Weights of a small class-conditioned image diffusion model: patch size [4, 4].
Rows from expert 4 of block 5, named by matrix and row number. Rows with one number belong to one neuron. Each number is 500 + 40 x the weight over its row's rms, rounded and kept within 0 to 999. All counts start at 0. Numbers have three digits each. After the name is the row's rms in percent of the matrix's.
# up: expert up (model.blocks.5.mlp.up, 8x96x192), inputs 0-95
# down: expert down (model.blocks.5.mlp.down, 8x192x96, transposed), outputs 0-95
up.22 103:451527500575500596441425500500500500500500500427500500500500500500472500500487500500500528500500500537500500500500557500500363438500541376500430500610547395500466524500500500500500410500500500500447500500500527500500500500500500500500527500500404550500326500526531500500537500500548500500
down.22 098:401513500431500500500500466384574500500500500500500397500500500500500500500439500404541500500500500427500500500500480500500633500500500403461459500500500449427457444421461500500562429477500482500500475563500571500500453500535500500500500500500500556581404548500500439500526566500506500500
up.23 092:500500500501500500480500450500592500523500500500403500500500408500500500500589500500590444500500558500533500500500500500500522600454500500396500500500500500500500500500500500500500471500500579500437500500500500500500500500562500500500455555500500500500431500500567500500500405523385500500
down.23 075:500500500654500613500618559500594500500500500500500500500565590500500500500500500500500500469500500455634500500500500500527448500500580500500500500500426500500500500500500500500500547500500500500500500500500422553500500474456500496500500500500500500524500500500500500500500500500591500500
up.24 091:500500500374500500500431558500569452500477546357500500500500500465500500500500500537500500512500436460455500500500500359500500500500500474534500500500500500500422500500426500500500524500500500536389500632500398627500500500606500500384500441500500500500500500500500500500554525500500500500
down.24 107:500500547500417500500500500500500597500500500500500500500500500500500500500607555500583500500473500490500555500500412500468500500500500500602500500632471500500541500500500481500500500483436500500500500540445533410500479420500500500500500500543411454500500500500500500500500500500516500500
up.25 147:459500500402500500500546422500500566448393564500500500500500437500500500500593464616500500539582453475474500522500500500500535500500552615462500500500500500500500537500500512437500500500473447500500513515500500500500548440500432453500500427500425500500591500500500500500471530500406392541
down.25 147:564500500585524609500472500500500458350500447517475500500500570500518500446500556626500500411500539495453500500521500495482500541549500595489500500500410409500500372500603559550500500500500500500500500460430500500500500500500500500500462500500490500500500453500433452569500447500558446476
up.26 087:500406500500500461500500500500529500500500500537572500500500585476500500500500354500500500500500500500500500500523374500500500500477500372500443500500500630464500500500397500500500500500500500462500449500500566500500500500448500500500500500441500500500399569500404537500500563500500440500
down.26 116:500500500500500500558584500557540492500500500533439542500500500500468533500500500500500500500418500455410500500500500471371424500500500500552566500500500536500535500500500500500537608483500500529500485474500462564464500500500500500500500478500553500500500505446564500540500444500500500469
up.27 097:500500500345500500500500500500538500500518500500437500568500435601500500561500372619476563500500500641500500500500500500500500500500500500500530500500429500500605500500500500529500500500500500500500500500500500500532500500500500500593500459500536424543500547500500500500500500459500500500
down.27 104:645500546413500491500482500500500500584500500434555500500500557500500500568500500447500500500500555500500519500500500500500500500500500471500500500431511500601500500500556500500500500500500500500500500500500500500474500500500500500568500653534500489500500500500500450609538500500500500500
up.28 101:561500500592583500500421411500500500464544430500500500453500500438500500500500500500500500500500500500500500485500500500500418577500500409500500500500500508500500474500500500500569536605445500500500500500500605500500662500500472500539500500500500500500500478519500500500500500500500500500
down.28 109:530500500500500552500500550484450500500500525500500500466500500500500500500500500500500538500546548500565500566500574500621536500500500457500411500500500631604499500424530500500542468500448500543500500500500500500500500500500500500549439500417500565543500500500465470540500500500426466500
up.29 123:536500500454500440564500500431500477500500551462500500446465500500544500500473500500585500500500500542425500500474500456533500556500528468605462500500500500420500500500568500588500465532478500500532500629500416500500500500500500500500542500500583500402429500500500575500500367536566572446
down.29 122:500570483386500500482500500465500500500500562500613500500473500500500500500481500579447500500500535500450468500500539500500500500500500438500556500532483500477472500500500500500390500500543500457500500614388500472536550500552500400500500568483500432500500500587500500546417500500314500500
up.30 098:500500515500500500500500477500591500500445500500500500500524500500500500500563563500446500500570500500459500500500500500429500500500485445600500560500500500500500481411423500500604500500500542443500500500500500500539500452500500500500543500535500500500394500488559500461500386500448437500
down.30 085:500480500500500500500500500500500454540500545500500500500500500500439500500500647500500500372500500582417500500500500500500500500427500429500515500500435500500500524500603500500500500544500500500500500500500500500500500500480500500470500500500509538481500500500500500500566565541554500500
up.31 089:508500500500500500453500500500412500500621425500500500578500438470500500437360500500587500500500500500500500500500600500500500390500500500500576500500500500500621370538500500500500435500521500500500500500557500500500356419414500500463546469500500500392500439500500388500500500500500570400
down.31 091:434500512500500500500500500500500622500500500500579500500500500500500500439448639500500500500500500433500500500500500500500612493429500500602500500578500500500500500500482474455500500500500500585500500500500521500500529500500500500500528500447500368500437500500500442425500500500544513500
up.32 105:500500500500500612500538525500500500500451500540500500500500500500500500500500453500500500456500581500500500500500500500500544524476500599500500500500500594451438500574500596500472500500500500539500500433500448566500500500500500500556500500461500443549500463500500500459422500522500500500
down.32 102:500500500500428500500500467539500500500500500500500500593500473495500500500585500500500500567417500568500500500500500500500500500500500500412500500564500557606623500575457445500500500500500500535500500417556500500532500500500500577477500500500500500352500500500477546500500500500532500500
up.33 072:500500500500430500500500633500500500500500500500408571485500647500500500500500500500500500500500500500500500500544402500500558500500500572500370539500500557500373500500500500500500500500500473500500500500500500415500567500500500500500473464500500567500500500500611394500500500500500500500
down.33 063:500500500500500552556500500500500500510444500560500500500500424500364500500500451500621500486551500500500500500377500500500500500500500589582616500441500431500556500438500500500500564422378500500500500549500500500500577500538500500500500500500500500500500500500500500500500500500500500500
up.34 112:444500522465457355480500421439546500500435500430500547458500608500523500500586500500585394500500500500500500500500608500500500500500500500455500500500500500500500500500500446500589520500500500500500500564500584500500500500522509500500500478500616500393500539500500500500459500500472500500
down.34 111:500425500500498500620500500500454500500500450439547500500500383500541500500568437500437500606472483453422500500422483454500500535450500500475500500500500500500500555500500500500632577500532500470500583489555500567500500500500537500500500500500433500500500500500500500385450500500500500500
up.35 136:455559500394500407500408500538441500500500500559418500458500500572500500500454462500543500500500500480526500500454602500444500500500500500567462500470500500538468500567500500416500500405500500542500525424500500500500500550460492459500483500500500561603500500500500500472427474500500500526
down.35 149:555500500438470393560500500500500514544500363436500500515509545500500500451581500500491500500500589510500393500510424500553615474356500500506550500500500500539582592556454547568490500500500526500500500446459500493524486533500531535500500500550499500512484500574500500500500500500435500500
up.36 116:521500500500500423426500539500618500458500500500500500500500620500437522500409500500500500570612452500500500500500393500500500500500500500384500500504587538500500500500500338533500500500500500500500500609500447500500500537500500500500500500500500500500500500538500500500533500500500500451
down.36 130:500436500461551542490548389500500500500575500500500500559521500550548451531428413500564428444500500500413500500425500500500483500500500500500427500547543500394539500500538500500500500509529500527500523500564500500500500500500464562465538500500500500463500415389500500500568488500518500500
up.37 093:500548500500500386500500500500500500500500500500500500548582500500500565500558500614597417500500500500500540500500556500493500500500477500548500575500386500500500500500500563500571500573500500500500500374564424500500500622500500538466500621500500500500500500500500500420500500500500500500
down.37 091:594500500500500500500500601500500500541500500500465500500500539500586500500500588445429500500500500500500500500624460500500500500454500383552508500500500500608577500358500500550500500569500500500500500500500500500500478432500532593500500500500500500500500500500500500500500464500660500500
up.38 080:500500500549586500561500423500500500616500500500526500500500710527500500500500500470560440500641511469567572500453500500617500458395415421500500500479500500500500586500466431403500500500500500500500500500500500500500500500500500500500500554500548500604500591500500543500500581500500500500
down.38 098:613500500500451578500525500500500500500500596500414500500500444500469447500500500553450500500500500500500500500551339500450500589500500500500500500500500602443500500500460610500500466580500500500500500507596500500602501500411500470500500500500500411500500617476500500500580500500500500500
up.39 104:500568500500500500500477500464500500500500556554500500458500435500500385439500458500500500500500500500500500500453500419430579500500561500398500500529432500500595467469500389500500500407440462566500567466500438500500529500500500472426500428461500423614558500500500500445500500500500446500
down.39 092:433500500500500493570500500500500500459500500500584505500500500500500500500315500500500443541500500500561500500526429500500472500500500500572454500529587500579500500438460500344500479500500500450500500500500500500500500500462487500500493500519500500500500561500500464500500500500500517500
up.40 088:500500500500500500500500500500500500500437500500500500500530500530500500500500419500500500561500500563453500500500500500500435500399500440500500458500500500500500500563606500426500500542500451500500373735500500500539500500610523500581500441500548393405500478500410500500500500491500500500
down.40 076:500500500541500500594500500459500500500500616500602500500500583500470397537541419557500419500500529500420500500500500500421500439500561500500421500500479500423500500623463500500500500500500500500418500561627500500538500500500500500500500500500474500444500500500500500500500500500500500450
up.41 085:514500500500500415500500610500538500500500500500500500595500500572500500500500461500500545500500547582500548500500500500481437500500453500500500517500500500500439500500500355364462500459499500500500500500500500500500500358500500453500500500500621500500500500500500500500550500500500500500
down.41 088:566442500500500500500500500500500500500500500500500500500500500500589500546500500558500500430500481563500500500500500500500500500500500500439500500500500460500500500500574453500500500500500538500500500500500563567500500500500500459598500383500406500500582500500500500500500500500500490500
up.42 103:650500542500596500500500616500436500500500500529500551548500500500500553500500500500500500500500500500500500500500500500500500479500478500581500500500500616407500500500426500353468500500500500500500500500653500500500500553500500500500500543406542531500500500500500500500500542500546500436
down.42 112:585429500622500500424500500500500500500468466500500500500500500500500500500500500420562500500515500500407500500419553500500500500500500500457500500578500500500500427648652500520500500500500500500540526500500519466513500500500500500500500343500500500500500586500500500500500500500536500500
up.43 111:500599469500500500500500476500500500609500500500500500500500500500500500444500500500500500500500500500500500508553390500500458500500548500440500432500598500500500500484439500500500500500461500554480500500453426472500456500500500500500500445455411500500500500500500386416500500500591500500
down.43 102:500626500500423500500620500500500500500500500500500500500461500500542500500500500500500554485500500500500500500500500500500500500500500500500522500454500500500574597491500534500500500500500500453469562500404500444500500602500500500500500500500500500500500500546543569500500544500500500500
up.44 097:464500500500500500532521500500500440500500500500500500500500439500451500500500500569500500500500500378500500538500423500500500500500443594476500500500500500500500500500500500417500500515500500537471500500500500580500500434500500474500500500500500500500500500500406500550500500543500500500
down.44 100:405520500500427500500500500500500584525500500407500500500467537500500500449500500500400500500500500536417500500500500500443500500500495500588500500500379500630500500500500500500553529500500500500500517500500551500500500500500500500500500500500639500500500500436396500500500500500388500500
up.45 097:500500500471500569500500541534500500500500458402415500500500500500500500500500500500435500500454500500500500448440500500500500500500500500500472500500500439573511633408545413500500500500500500500442475544500610500500500500500500500500500479500500500500571537500500500515457452500542500500
down.45 086:500500500500500378500500500500500500554500541500602500485500500435500500500500500500583500545500500500500500500500526500500500500500500500568352500500481470561500500472530500500419500500500500500500428419500500500500500535500515500591500565500500547568517500500543500500500500500500500500
up.46 092:514500560500500398551500500588500500500572500593404500500500500500500500500444500562500589500438500500500500437500500500593500500500500500500550500500500408500500500402500535500435555500600410500537500500500411500500435500500500500444479500460455500500500557423500500500500571500500500500
down.46 104:569500500500500513500500500531500428500575500500500500500500488608500500500500417606400500500500500500500500500558500500500500500597500560555500500500500403500500346500500399500559523500575500500500554378500500399500500500556421500500500578500500598410500500554555475500533500500500500500
up.47 065:432453500561588500500500500369500500500579453500500500500500500500500500500470500500429500500561500475500500500500589500583500500500500500379500500500500412500500500500500500500500431500500583472463500441439582500500500500439500500500419500500500500500371500500500500500500574552500500500
down.47 078:500500500512473500500500500500500500543500564500500500500500500500532551500500500500467500500531500500500500500396500500541500444500500500426500500500500454369500610500500589500500500500500553500500410500425500518500500529393500500500521546500500559557500530500500500500500435500500452500
up.48 099:483475500445500500500458500500500500500500500502500500500500500440571463440528594500584500500571500500428500500500571500500500500402500500500500500500500500500500580500500500500500500500494500500500500500500432500536417440500500373500500500500500500500384500327521500500500500500500500500
down.48 097:500500500488500500500500406349500500584500500409500500500500575500409500500500500500486438429500500500500500500500500500426521460428500632459473500500500500500498500500500500500500500500500500500542500546346500500500551500500500500500416500500437446500640500618500500505416500500500497500
up.49 071:500500500500532500500500500445500500500500500500422500500392500500500500500543440500500531500500500500500500500549500500500500500500610500699500500500500500599500435500500346617500500428500574500500500500449445500451500500500500407500391500500500500500500500500500500356577500500500500500
down.49 092:500478500695500500609500500500513500500500500500424500500500500500571500452500461500412500500500500458500521500395500500500500500500500500500364500500500500500602500500500575500500594500549500532500500500500423500500445500445500500500500500500446486500532470500572500500500500500500558500
up.50 099:571500500500500394500500500500599500433526500450500500500500338500500500539427647500500500546423500500500500500500500500500500500500500500500500500500500378447559500500500457500603440500500506551500500500500500500500500500500514500420500500411500500375395613500478500500500500500574500500
down.50 087:589437500500439607613500500500400500500557500500573500500500500500500530500540500500466500500500445500500571500500604500500500500367500500500561543500500500457497551500500500500549392500500500500500500542500500435500500500500500500500615500500500444500500581500403500427500500500500500500
up.51 133:449500500500500500500500500500500500435500500500624500377500664483500500532535490586500500438500552500500474500500500542500545540500500551404573445500500585555548415500500438500500500500546500500500500654500459500500500500443500500500456500459423409500500455500500500500500500500500500500
down.51 122:562500500534500500477500500500500586565500426500457500500500544500530500546500461563500574500500500500500500500500500500500500500500458409537500500500500500500500543500500500587368577500500500473500500658428500500500500500395500474555412500500500500500500500562408500500500500500500483553
up.52 084:569500500500500500500500624500393500500500428608500500432526500500551500500544500467683416500500551500544500500500500500500500500585500500500500608439500500500500500500500500569500484500500500455500449556500500500500500500534461616500436620500500500533486579500500500432500500500500500500
down.52 083:617500500500500597500441500500500500431552610525500500500500563500500500500407557500554500500500500500500500500551500458500500500500500471500500500370500500500500500500414451500500500426500424500500500500564467500524500500500500500500500367500500500500500500440461609500500500500500500500
up.53 119:463500500500500500490463500500406500403451500500548500500500500500443500517500563500433414500530500431500500500575627468500500500500500500568500500500500554446500500460579395579565500559461545500500500360452500534500500500500500569530500500500563500500500542500469393555529500512500500500
down.53 107:500500500354500500534500500500537604500500500500615500500527500500476500532500500500500555500500500500539514500405500500565500577500524500536521500359433535500500548500500430500500662483449500500500525500411500500500500569351500500500500500500500500534500500567500500500526500500429500500
up.54 127:551500500420500500500384500500500500500500500573500500500500500556535500500500500572500521500500500466583500500500500452419500442441500500500500500500500500539500500533500581590350500500500445561537500500500500500500500500500500500444500500448500500500467500500585443500500573500564500500
down.54 129:530500528500388500500500451500500605538500500500542500438500463500500500500567500454500500500500433500584459500540500500500500444500500500500500500500500490540500500500500500500500539573500500471500500418448500459500500500513500500500409580455561485500500500557500500500442557500391500556
up.55 085:608500500500500500500500500500500500500500500500500500458616500500500500500479514500447500500500500500500500500472300542555500531500500500500500500554415500500500454500401500528500500500500500500570500500500500600500500500558585500500500500447500554577500500500500500500410500563500500583
down.55 075:560500500500287500500500500500500500500500500565500500500449500500500589433500500544500429460500500500627500427500623500427434500367500500491500500500500436500500500500500438548448500500500500500500500600500554500500500500500500500500362500500500500630500500500500500500431500500500431500
up.56 100:500500467500500500500500615500500500511500500500500565451500500500414500500500500555576473569500500472470500473500500500500500500500580481500499500500439619500500500500500500461500500500500500500500500500484572500500500533500500500462500431538500445578500606500500500500500500470500500500
down.56 103:500500500482500500500500500500472500500500500500500585500500500500383500500598419500572500500500531403500500500500500500500500500461500580527622500468500500500599500500500428470613500565500500500500445378500500500500500500584500500500500500500500500552500500500443419623500500500500500500
up.57 119:500591500500500437500500500500500500604500512500544500433500500459500500500618441460524500500500500500500500500500461500500500500500521573500408589500500500375467468506500523500500551388500500500495500500500500472500500500473448445373500500500500500552500500435500500434529589500500500513
down.57 116:567500500500500541500500381500543500500500500467566500500537500500500500500432500500540500532500433500500500500500466500511500500500559500500561500500500432500523500500500462419500500500500500463500500500500500500500500500500500500421547500484520500552447500492412534500542500500500593500
up.58 073:624500500500500500500500500500459500500500500500500500500500500500500500500500500500500500397500500500500500500500500500500500500500500500500500500500500500500500500500500500500500500500573500575500500500572425500500500500500500363596500500541500500500500500500500500500500520500500500500
down.58 076:558500500565500500500500500500500463500500500500500500500500500384500500500500500370500500500500500500431500500500500500500500500588500500482449500629500500451500500536500500500500500500500500500500500500500500500289500500536500500500500500500500609515500568500415455632383500500500500500
up.59 103:500526500500500500500500402500471520500425500500500500500500500500500546500686534551500556500500500441500500500536500500412529500417567500500500500500500500500500575500500500409536596500500500500500541591391436564539524500500500408500500500500500419500578500500500454500500500539443500500
down.59 123:609500500587546500500500500500500500500420474500533500500523500500512500500500500500527458500395500419449500500523500500437500480500500500500500522500500415471379500500500500500530500500500500500500500542415530468500500500654475500500491500500577543500500534528500500574457481500500487500
up.60 115:483467500403500327500500500500500489500500500367500500500500453500500500500500500559500625455500500500412500540560500473500500500548491500500500500436500500500500500500463465500437500500500500500500500556451583500500500500500500500500500500500500500476500500500386500500500500500500500500
down.60 088:435500500419500500500500500609500500612500588500418500385500500500500500500500500552431500500374500444500500500500500500377447500500500500500562500538560450445594500392500542500500500453500500500500500647500500500500500500500500500438560500500500427500500500427500440500500500500500500545
up.61 126:452500500391402553500500500500500438500500500500500500500548466429474500500500604571430500500500454514500516500579547500500500500500500500556500450500451500500500500470653519500500500500500500500500500510500500551500500500459500500610500500500462500405500640518371500500500601500442500500
down.61 159:500452530500429464500442500500468418539543500500616527500526455422500466500500525500444500500500500500528500500500500500467517500500500500500448500500500500437512555500450493500500540500500500489478500500500563452447459500500500500500500500500451450446500500500426516540500500500573500557
up.62 109:500505500400500433500500369408571500500500500563479476500500592500500500500500381515500589442528500500500500463500436500444530449500500460500457477500500500516533537500450424500551500500500500500500500587500526500500500500500500500500500500500345500430500543500500500465500500500547500450
down.62 097:378500500500500500376500557563500517500500500500500500500518437500538456500464415500500500380339500408454500500500500500411500500500500500536500500500521500500500500410500545500560394500500474545500500555500500500500500466600500500445500500500550500500513306500500500500517500500500460500
up.63 092:436500500451500379500433587500559590500500500324462573500500500500557395457505500500500500576569500500458500500500500457500500500500500500500500500500469500500500429500500412500500500500500408500500454500500500500500500500500500589500500500441575500439500500500500535500455500445500500500
down.63 098:500500500437500570552500500500500531500586500500500500339500500429500500500500500500500500500661500353500500500500500538537500500380500542500500500546500500500500602362500433559500500574500500428500552500500500500542500500500500500500500500500500500500611456500500477500583500500500500453
up.64 084:500500500435500614500500500500463500500500500500472586500500500500500500500640568500500530500500500500500500452500500500624500500500500500500500607500500584500500551500500500421500536500449500460500500500593500500500500500500500500400500500500500570500500500431500500500500500525500619500
down.64 088:500500500500500500500500525500410500559500557500427415500500500500500500500500500500500583500500500500460500500653500500441500418500452500500572500462500500490500500525556500500593500500500500500500452500500500500535469575596500500500500500500500552500466591500500500598500500500479500494
up.65 123:548500500410479462500500538500384500500500500500500500500564500446500450535446500598545611500408445541526500448616500500500500500500459529579572500460500500500500522500622500500500500500595500500500482500500488500500427500500509500500500500500500421500447566393446500500500542556500500500
down.65 135:500433500500494600360500500527500493500500620500500500500457500500421500500500500543433500500587529458537500500585541500500500500530500423500461500500500500630500500500459500533542561419500500500500496532500500500500500590567585500500500571500500594439518500621500500500500500468500422443
up.66 108:500585500500500500500430500500402500500431500442430500500500500542500500500375500500500500500417500500500596557467500454500500500599500402580500500390500500500500500500500399500577482500500500500500500500500500500500538500500560557439500500500526452500500630548498590500500368500436579500
down.66 086:500500424500500500500500389500500500500500500500610500500500500500500500500500616500500500621500500386500500500500500513421500500500500500500500500500500500500468500489408500500500500500500500500518500500500461561500500422439500500500500500500500500500500568500500500500500545500500500500
up.67 061:500500500500500500500627500500500522500500500500616500500500500500500500500500500500500500500500500500500500500551339462500598500500500543572398500500500427500456500500431500500500500500500558500600500500500500572500453500500500601500500500500500500500500648638500500500500500500596433500
down.67 062:500395500500500500500642500500394478443500500500500500500500500500500500500500500458500500500500500500500500500590500500500500500525500404456500500500500430500500500500500489500500552500395500412545438500500500379500594500500500500500500500500500500394311500500500500500500500500500500500
up.68 080:408555500500575553500500500545407500500550500500500500500618381500500500500500500500405557441627500560500594500500500500500500548500430404530500500500500500420500500500500402500500500500500500500500500500599500500500500500500500500402500500500500500500500438500500569500500644500500500500
down.68 096:500500500438500481500500500500500492500500500500558500545540500436500500447579500687611500500500500500499529500500500500500500500500524440500500500500428500500500592457500500575500500500500500425500452500500413500500469500500471500500500500578376500500500384500500382500500500500452542500
up.69 114:500556576500500595500410500500500500534583491503500500563476500500500500500546550500500433500500500500500500500500556550500500540418500539500438500500500399500500548500589500500468500500568418500500468500500500500500543500500475500466500500500500500500500500550399435491433557500500500554
down.69 106:500504500395500500500500500500399500500500500500449500500483435500435500468374500500569470500477500405480500535460500500500397500549500500526500500420482393411500436500608530500500540631500422500500500500500500564500500549560500500500584441500500417398500566392442500500500500500500500500
up.70 089:421500469500531500500500500500500500500500482500500500500500500500500466500590442500577500500500500500425500474500500500500500500500500500500500500606384562500500565440500500500500654500500531500500500536500433500500500500500500500500500500500500500500597446500419500500500500500500568500
down.70 104:500500500500442500500506576461500500473500439505576500500500537500533500500500327500413465462500500416420500500500532500517466500567500500455560500542500500500500397505500469500500500491500500500500500500500500500500500500590567461450500429500500500545500500500500500532500500500500435500
up.71 082:500571500500500417500618500500533500500500500500500500500500549500500500500500500500500500500610500445584500601500500350500500351500500453500500500500531500500500500500500362500457500500500538500448500500549500593500500571500500500500447500500410500500500500500500500500500500500500411500
down.71 084:500394576434388544500500500500500385500368500500500500500500500500500500500500500500620613500500500500500500500500500500500500500500357500500511500468432500500500573500484545528516541500500500500500500440387500500512500404413500500500500500582500500500500500500500500500500500500428500500
up.72 113:591500500386500578500420500438500500500500500500500500500546500500500508500500500429437500500500500500500500500500500461500571500500500427500500500587553500487500500500500500500500447463500500434500500500636565500500500593500500459488500500500476500546500500500522500500500500500500500484
down.72 088:500500500464359500500500500500500500500500466500500500500500500500500500500500500500500500500500500500500500459500500500555500571627514500500500500556589500500500500442673500500500500500500500500500500422500538500461500500399500447500500500500500541500500500500500500569610500500500500500
up.73 067:500436500500500500500423500500500500500500566500500535500500394553540500500619500500500525500500500500500500500500545500500500500500406445500485523500447500500500629500500500500365500446556456500500529424500500500500541500500500500500440459551500549607500500500500500500500614500500500500
down.73 071:500500500500500500500500500435500500500500500500500500500500425500500500500350500500500574500500500500500558500500500500612500500500500500450500500500500500500500500500500500500500500500402500500500500500500500558500500500500500500500500381413401409500500500500500448500500500500542449500
up.74 087:500500500500500500500500418500500500450500500500536500500500500500500500430601500612560500500500500500500500500535500500500500500500500500500605500500500500500500500500517566419500384500500500500500500500465500500500500500500500500500500401500500412500500500500500500398500500500500291500
down.74 085:500500500512500542500500500500500500500500500462500500500500500575411500500519500500500500363500500500500556500500500500500564500500390538500500500500426500500500500500594500500646500500500500500500500500500500500469500500464447500500500500500500500500500500500500376500500500500500500572
up.75 098:558500500583431500500500638500532500500401469500477500541500500500500500471500500500500553465398500500605500500549500500500500551500500500500500500612556381481500500500429461404545484500500500500455492500519479500500461500500500500500500500500500422500500500500500500511500500555440432500
down.75 079:558500500675500500500500500500500500402347500500535500538500500500500500500519551500500500529509500500427500529500500500500500472500500500441500500548480386500589500570591584566615487500580500500500500500452570447464529500500500500500500500575420500432500500500500570500500500500603500500
up.76 071:500500500500500500500500500500500500500500500500500500500500500500500500445500500500444500565500500500500500500500500500500500500446500500500500500500500500500563500500500500500500358500500500500500500500500500419500378445500500500500500500500500500500580391500566500500500500500591432588
down.76 070:436459500500500500500500500500500382500500500500500500500459500500577500500500500608500500500500500500500500500500619500500606500476580500500500500575500500500500500448500500500609500454443500473500500500306500500500500500393500637500574631500500383500500500500500500500500500500500539560
up.77 068:410500500341500602500500574373500500500500500544500565500500500549500500500500500500500500567500500500500500500500500500529500500500500500500500500449500500500500500500500500548500500500500500500500618500500548500500500500560500500395500500500500500400500500500500500532500357500417413500
down.77 062:500500500359364500531500500500500500500500500500500500500500500500500500500500448500500500471500591376500500500500500500500500538500500500500500500500634500512500500360500594500500500500500500500500500417500407500500500548500500500500500500500500591500500500500500500500596500500578500500
up.78 098:500500448500500500500500500500500500500411447500500500400616610424500500500500353500500500500582500500551500500533500500511535500420500500500500457549500446489538500443407500557439500500500500500500500590500500537591500500519558500500500500479500522500380561606500500500500500500500500551
down.78 094:438500500545430500500500500500500500500500500522500500500500500377500500500570351500500500500426500473500500537553500439462564547442500500500404500566500463500454500500606500549500500500500500500500500500500500500500500500465500500586500500500500561425500510500500500466500500500488500535
up.79 099:500500500550439500500500584500609437500500500500500500500500530500500500500500500500500500500568500473500500551500500500461500427500545500500620500556500453500500500500513539500500500500462472500500500612555500500500461547500500500462500500500417450500500408500500500455500346500500500500
down.79 088:500500500500500409500500397500466418500500553500500527500500500500500500529422500500500500500500500500500500500500500500472500481500500500434500500644534446506500500546500411429500500500500480500474500604500500500528500500500500500500500568500541500433568500500500513500500543500500500500
up.80 080:500421500500500500383500382500386500500500500500500500500500500435500500500631500500500500500590500500500500446500600500500500500500500500500500500618625500500500500335500446500429500437500500500500500500500500500500500500500500500500500594500577500500500500500500596500500500500463500500
down.80 077:500500500552437500500500491441392500500500500500500425572429500552500500500500500500500500500500500500500500500556500500573560500500500500500553500500500500500500500500631500540500500500436500458500500500577500503500500500500415500457595500500436500587500554500500500500500500500622500500
up.81 088:500500500500500500546554476456500428500559500500500482500543530500583500500500500500500500500500500500500500500500500500500500558500500500492500583617500500500500621500438500461500500500500500500408500572500638500500612520500500500500500500500393405500500373500500500500500464500502500500
down.81 090:500591500449500500421500500500427436500500500500500500500464420500569500500386500500500500500500605500500500552500500500500382500500500405500548500544500500500500352500674500500500500500566500466500500500500500544500364500500500500531601500500500500377500500500500500500500500500427500500
up.82 083:500500500500500500500500500500572500500557438500500500451500586500500500500500529500610500500426469432449500500552456500500500551500500500500500500500500525500500500500500500411500500500449500500469349500572500441500500500500500500500599500500500468718500558500500551378500500500500500500
down.82 094:553500500500500516500500542500500500500500500530545500572500500500500500548500533594416421500500500461500500500463500500500500500523500500500500500500500584716446500500500500500500500537500500500500500459500500510462519500500426613451500500581500431500594523473500500500426500500500500500
up.83 079:500500500500500436500500500500500500500500617500500500500500500500500500500500646552536500500500500583500500500500500500579500500500500500500500500500500500500500500500500414604500500500500500500500500627500500500588418500500500500555500500500500500500500500356500504500500443500500500544
down.83 084:500500500465500500500500500500500592500500464500500500413500529500500459552500651500500500537500500500500500500472435500471500500500500500544432500500500500436384500500453500500475561500500500500500500500550500500479500500517500500500500500499500432500500500500500527500500500500576500500
up.84 088:500500500500377500500577552500500500500500500606500500500628621500500500500500500500500500500500500500500500500608500500500500500500500500447458600500562345369500422500500500500426386500500500500500500500500500500500500500500500500500500500500500500564424500500500617500500500500500500447
down.84 097:500618445500620500500481500500500500500500500500500500500500288500500500500500558500500500500500476500500500500500525500449500500500500500500423500609500500579500564454497445500558384500500500500460456483574500500500500500500500500459500500500500625500500500473500500392457500500628500500
up.85 125:500478500500500434500469500500436519500450500500444500402559500500500500462500500592500500500500536461580500500500500500500500425500500500500550500500500367500500538500500500500500455500500456500500500500500500500500555500417500500500500500500500500578601401485500500500437467500500500500
down.85 117:500500500592500500547542607526500572544500500527500553500500437499500525500500500500453478454500523500500500530564535500432483500597500500522500500500500426500500500366577595500555500500500500500500500412500500500488500528596500500500500500500500500591500500500500500532500512475500500500
up.86 108:500510500500500500500500500536500500500526500500500434500500500500500500500500500500500500500433579435500500416500500500422500500500424556500500500500410526500500500404500500500500500500500432500547536500462500500500456500631397500450456456500500500500500465500500500464500582500581481500
down.86 117:479500500500418590500500500380381500500500500500500500467520566500500524500500407500500500587375500591567500500500500528500500500538500566500500500508500540500456455438631543500500565500500500500500500500500500529500500500500392473500431500485500500500401432500451500500399500500500500500
up.87 134:500500500597545500500487485426382532500527500500397580500500500460524500500500378500441500541500538469500500500596500500560470419542443500500486560557500500400556500486500534426500564500500500480470460464594550500500500500413516447461500500500500500500454500441500500500500529470500500542
down.87 117:607483500567476451500500500500500587500500500500473553500500500500500500467500500547500488500500471623500456500500441500588559551500542500397500500500500500637500464500500395605584460500500500500500500500500500458466500500580500410500500536509588500500500500500500487500500500500608500571
up.88 091:482500500500500500500500551500500396500500432500426500500500500558500500500546475500500500392500500584500500500500385500572500500378500500500500500572500500542500500500500500500423500500500500500500500500440500500500500540500408500500500469500500500634500500500500500500374500500500474500
down.88 113:500500500500399500500500454500500500498500495584500478500500635500500500500618414524500500561500500500500500453500500500500500500495500500500500500458456500500500500500594429500500586500500500500500571500500500500545500618427531618500500500500500500574500591500543500500429500500438475500
up.89 100:500500500500500500500500500464500542481500500500500500500500500500414500500649438500500418500443529580466424500500500500500500500500623500547578500500566500500500500382405463571500500500500500500543421500500500500466500500500500500500557500500572542500532500566500500615500409470500452469
down.89 101:553500563500500500500500500500500500500442368500412500500500500500500500445585500500400500500500500500500470500500473500500500500410500500500608500437500500500500500373500500500602500565500500500556380500500561500500500565500518500500466500500500500500500500500500500500500500500500500500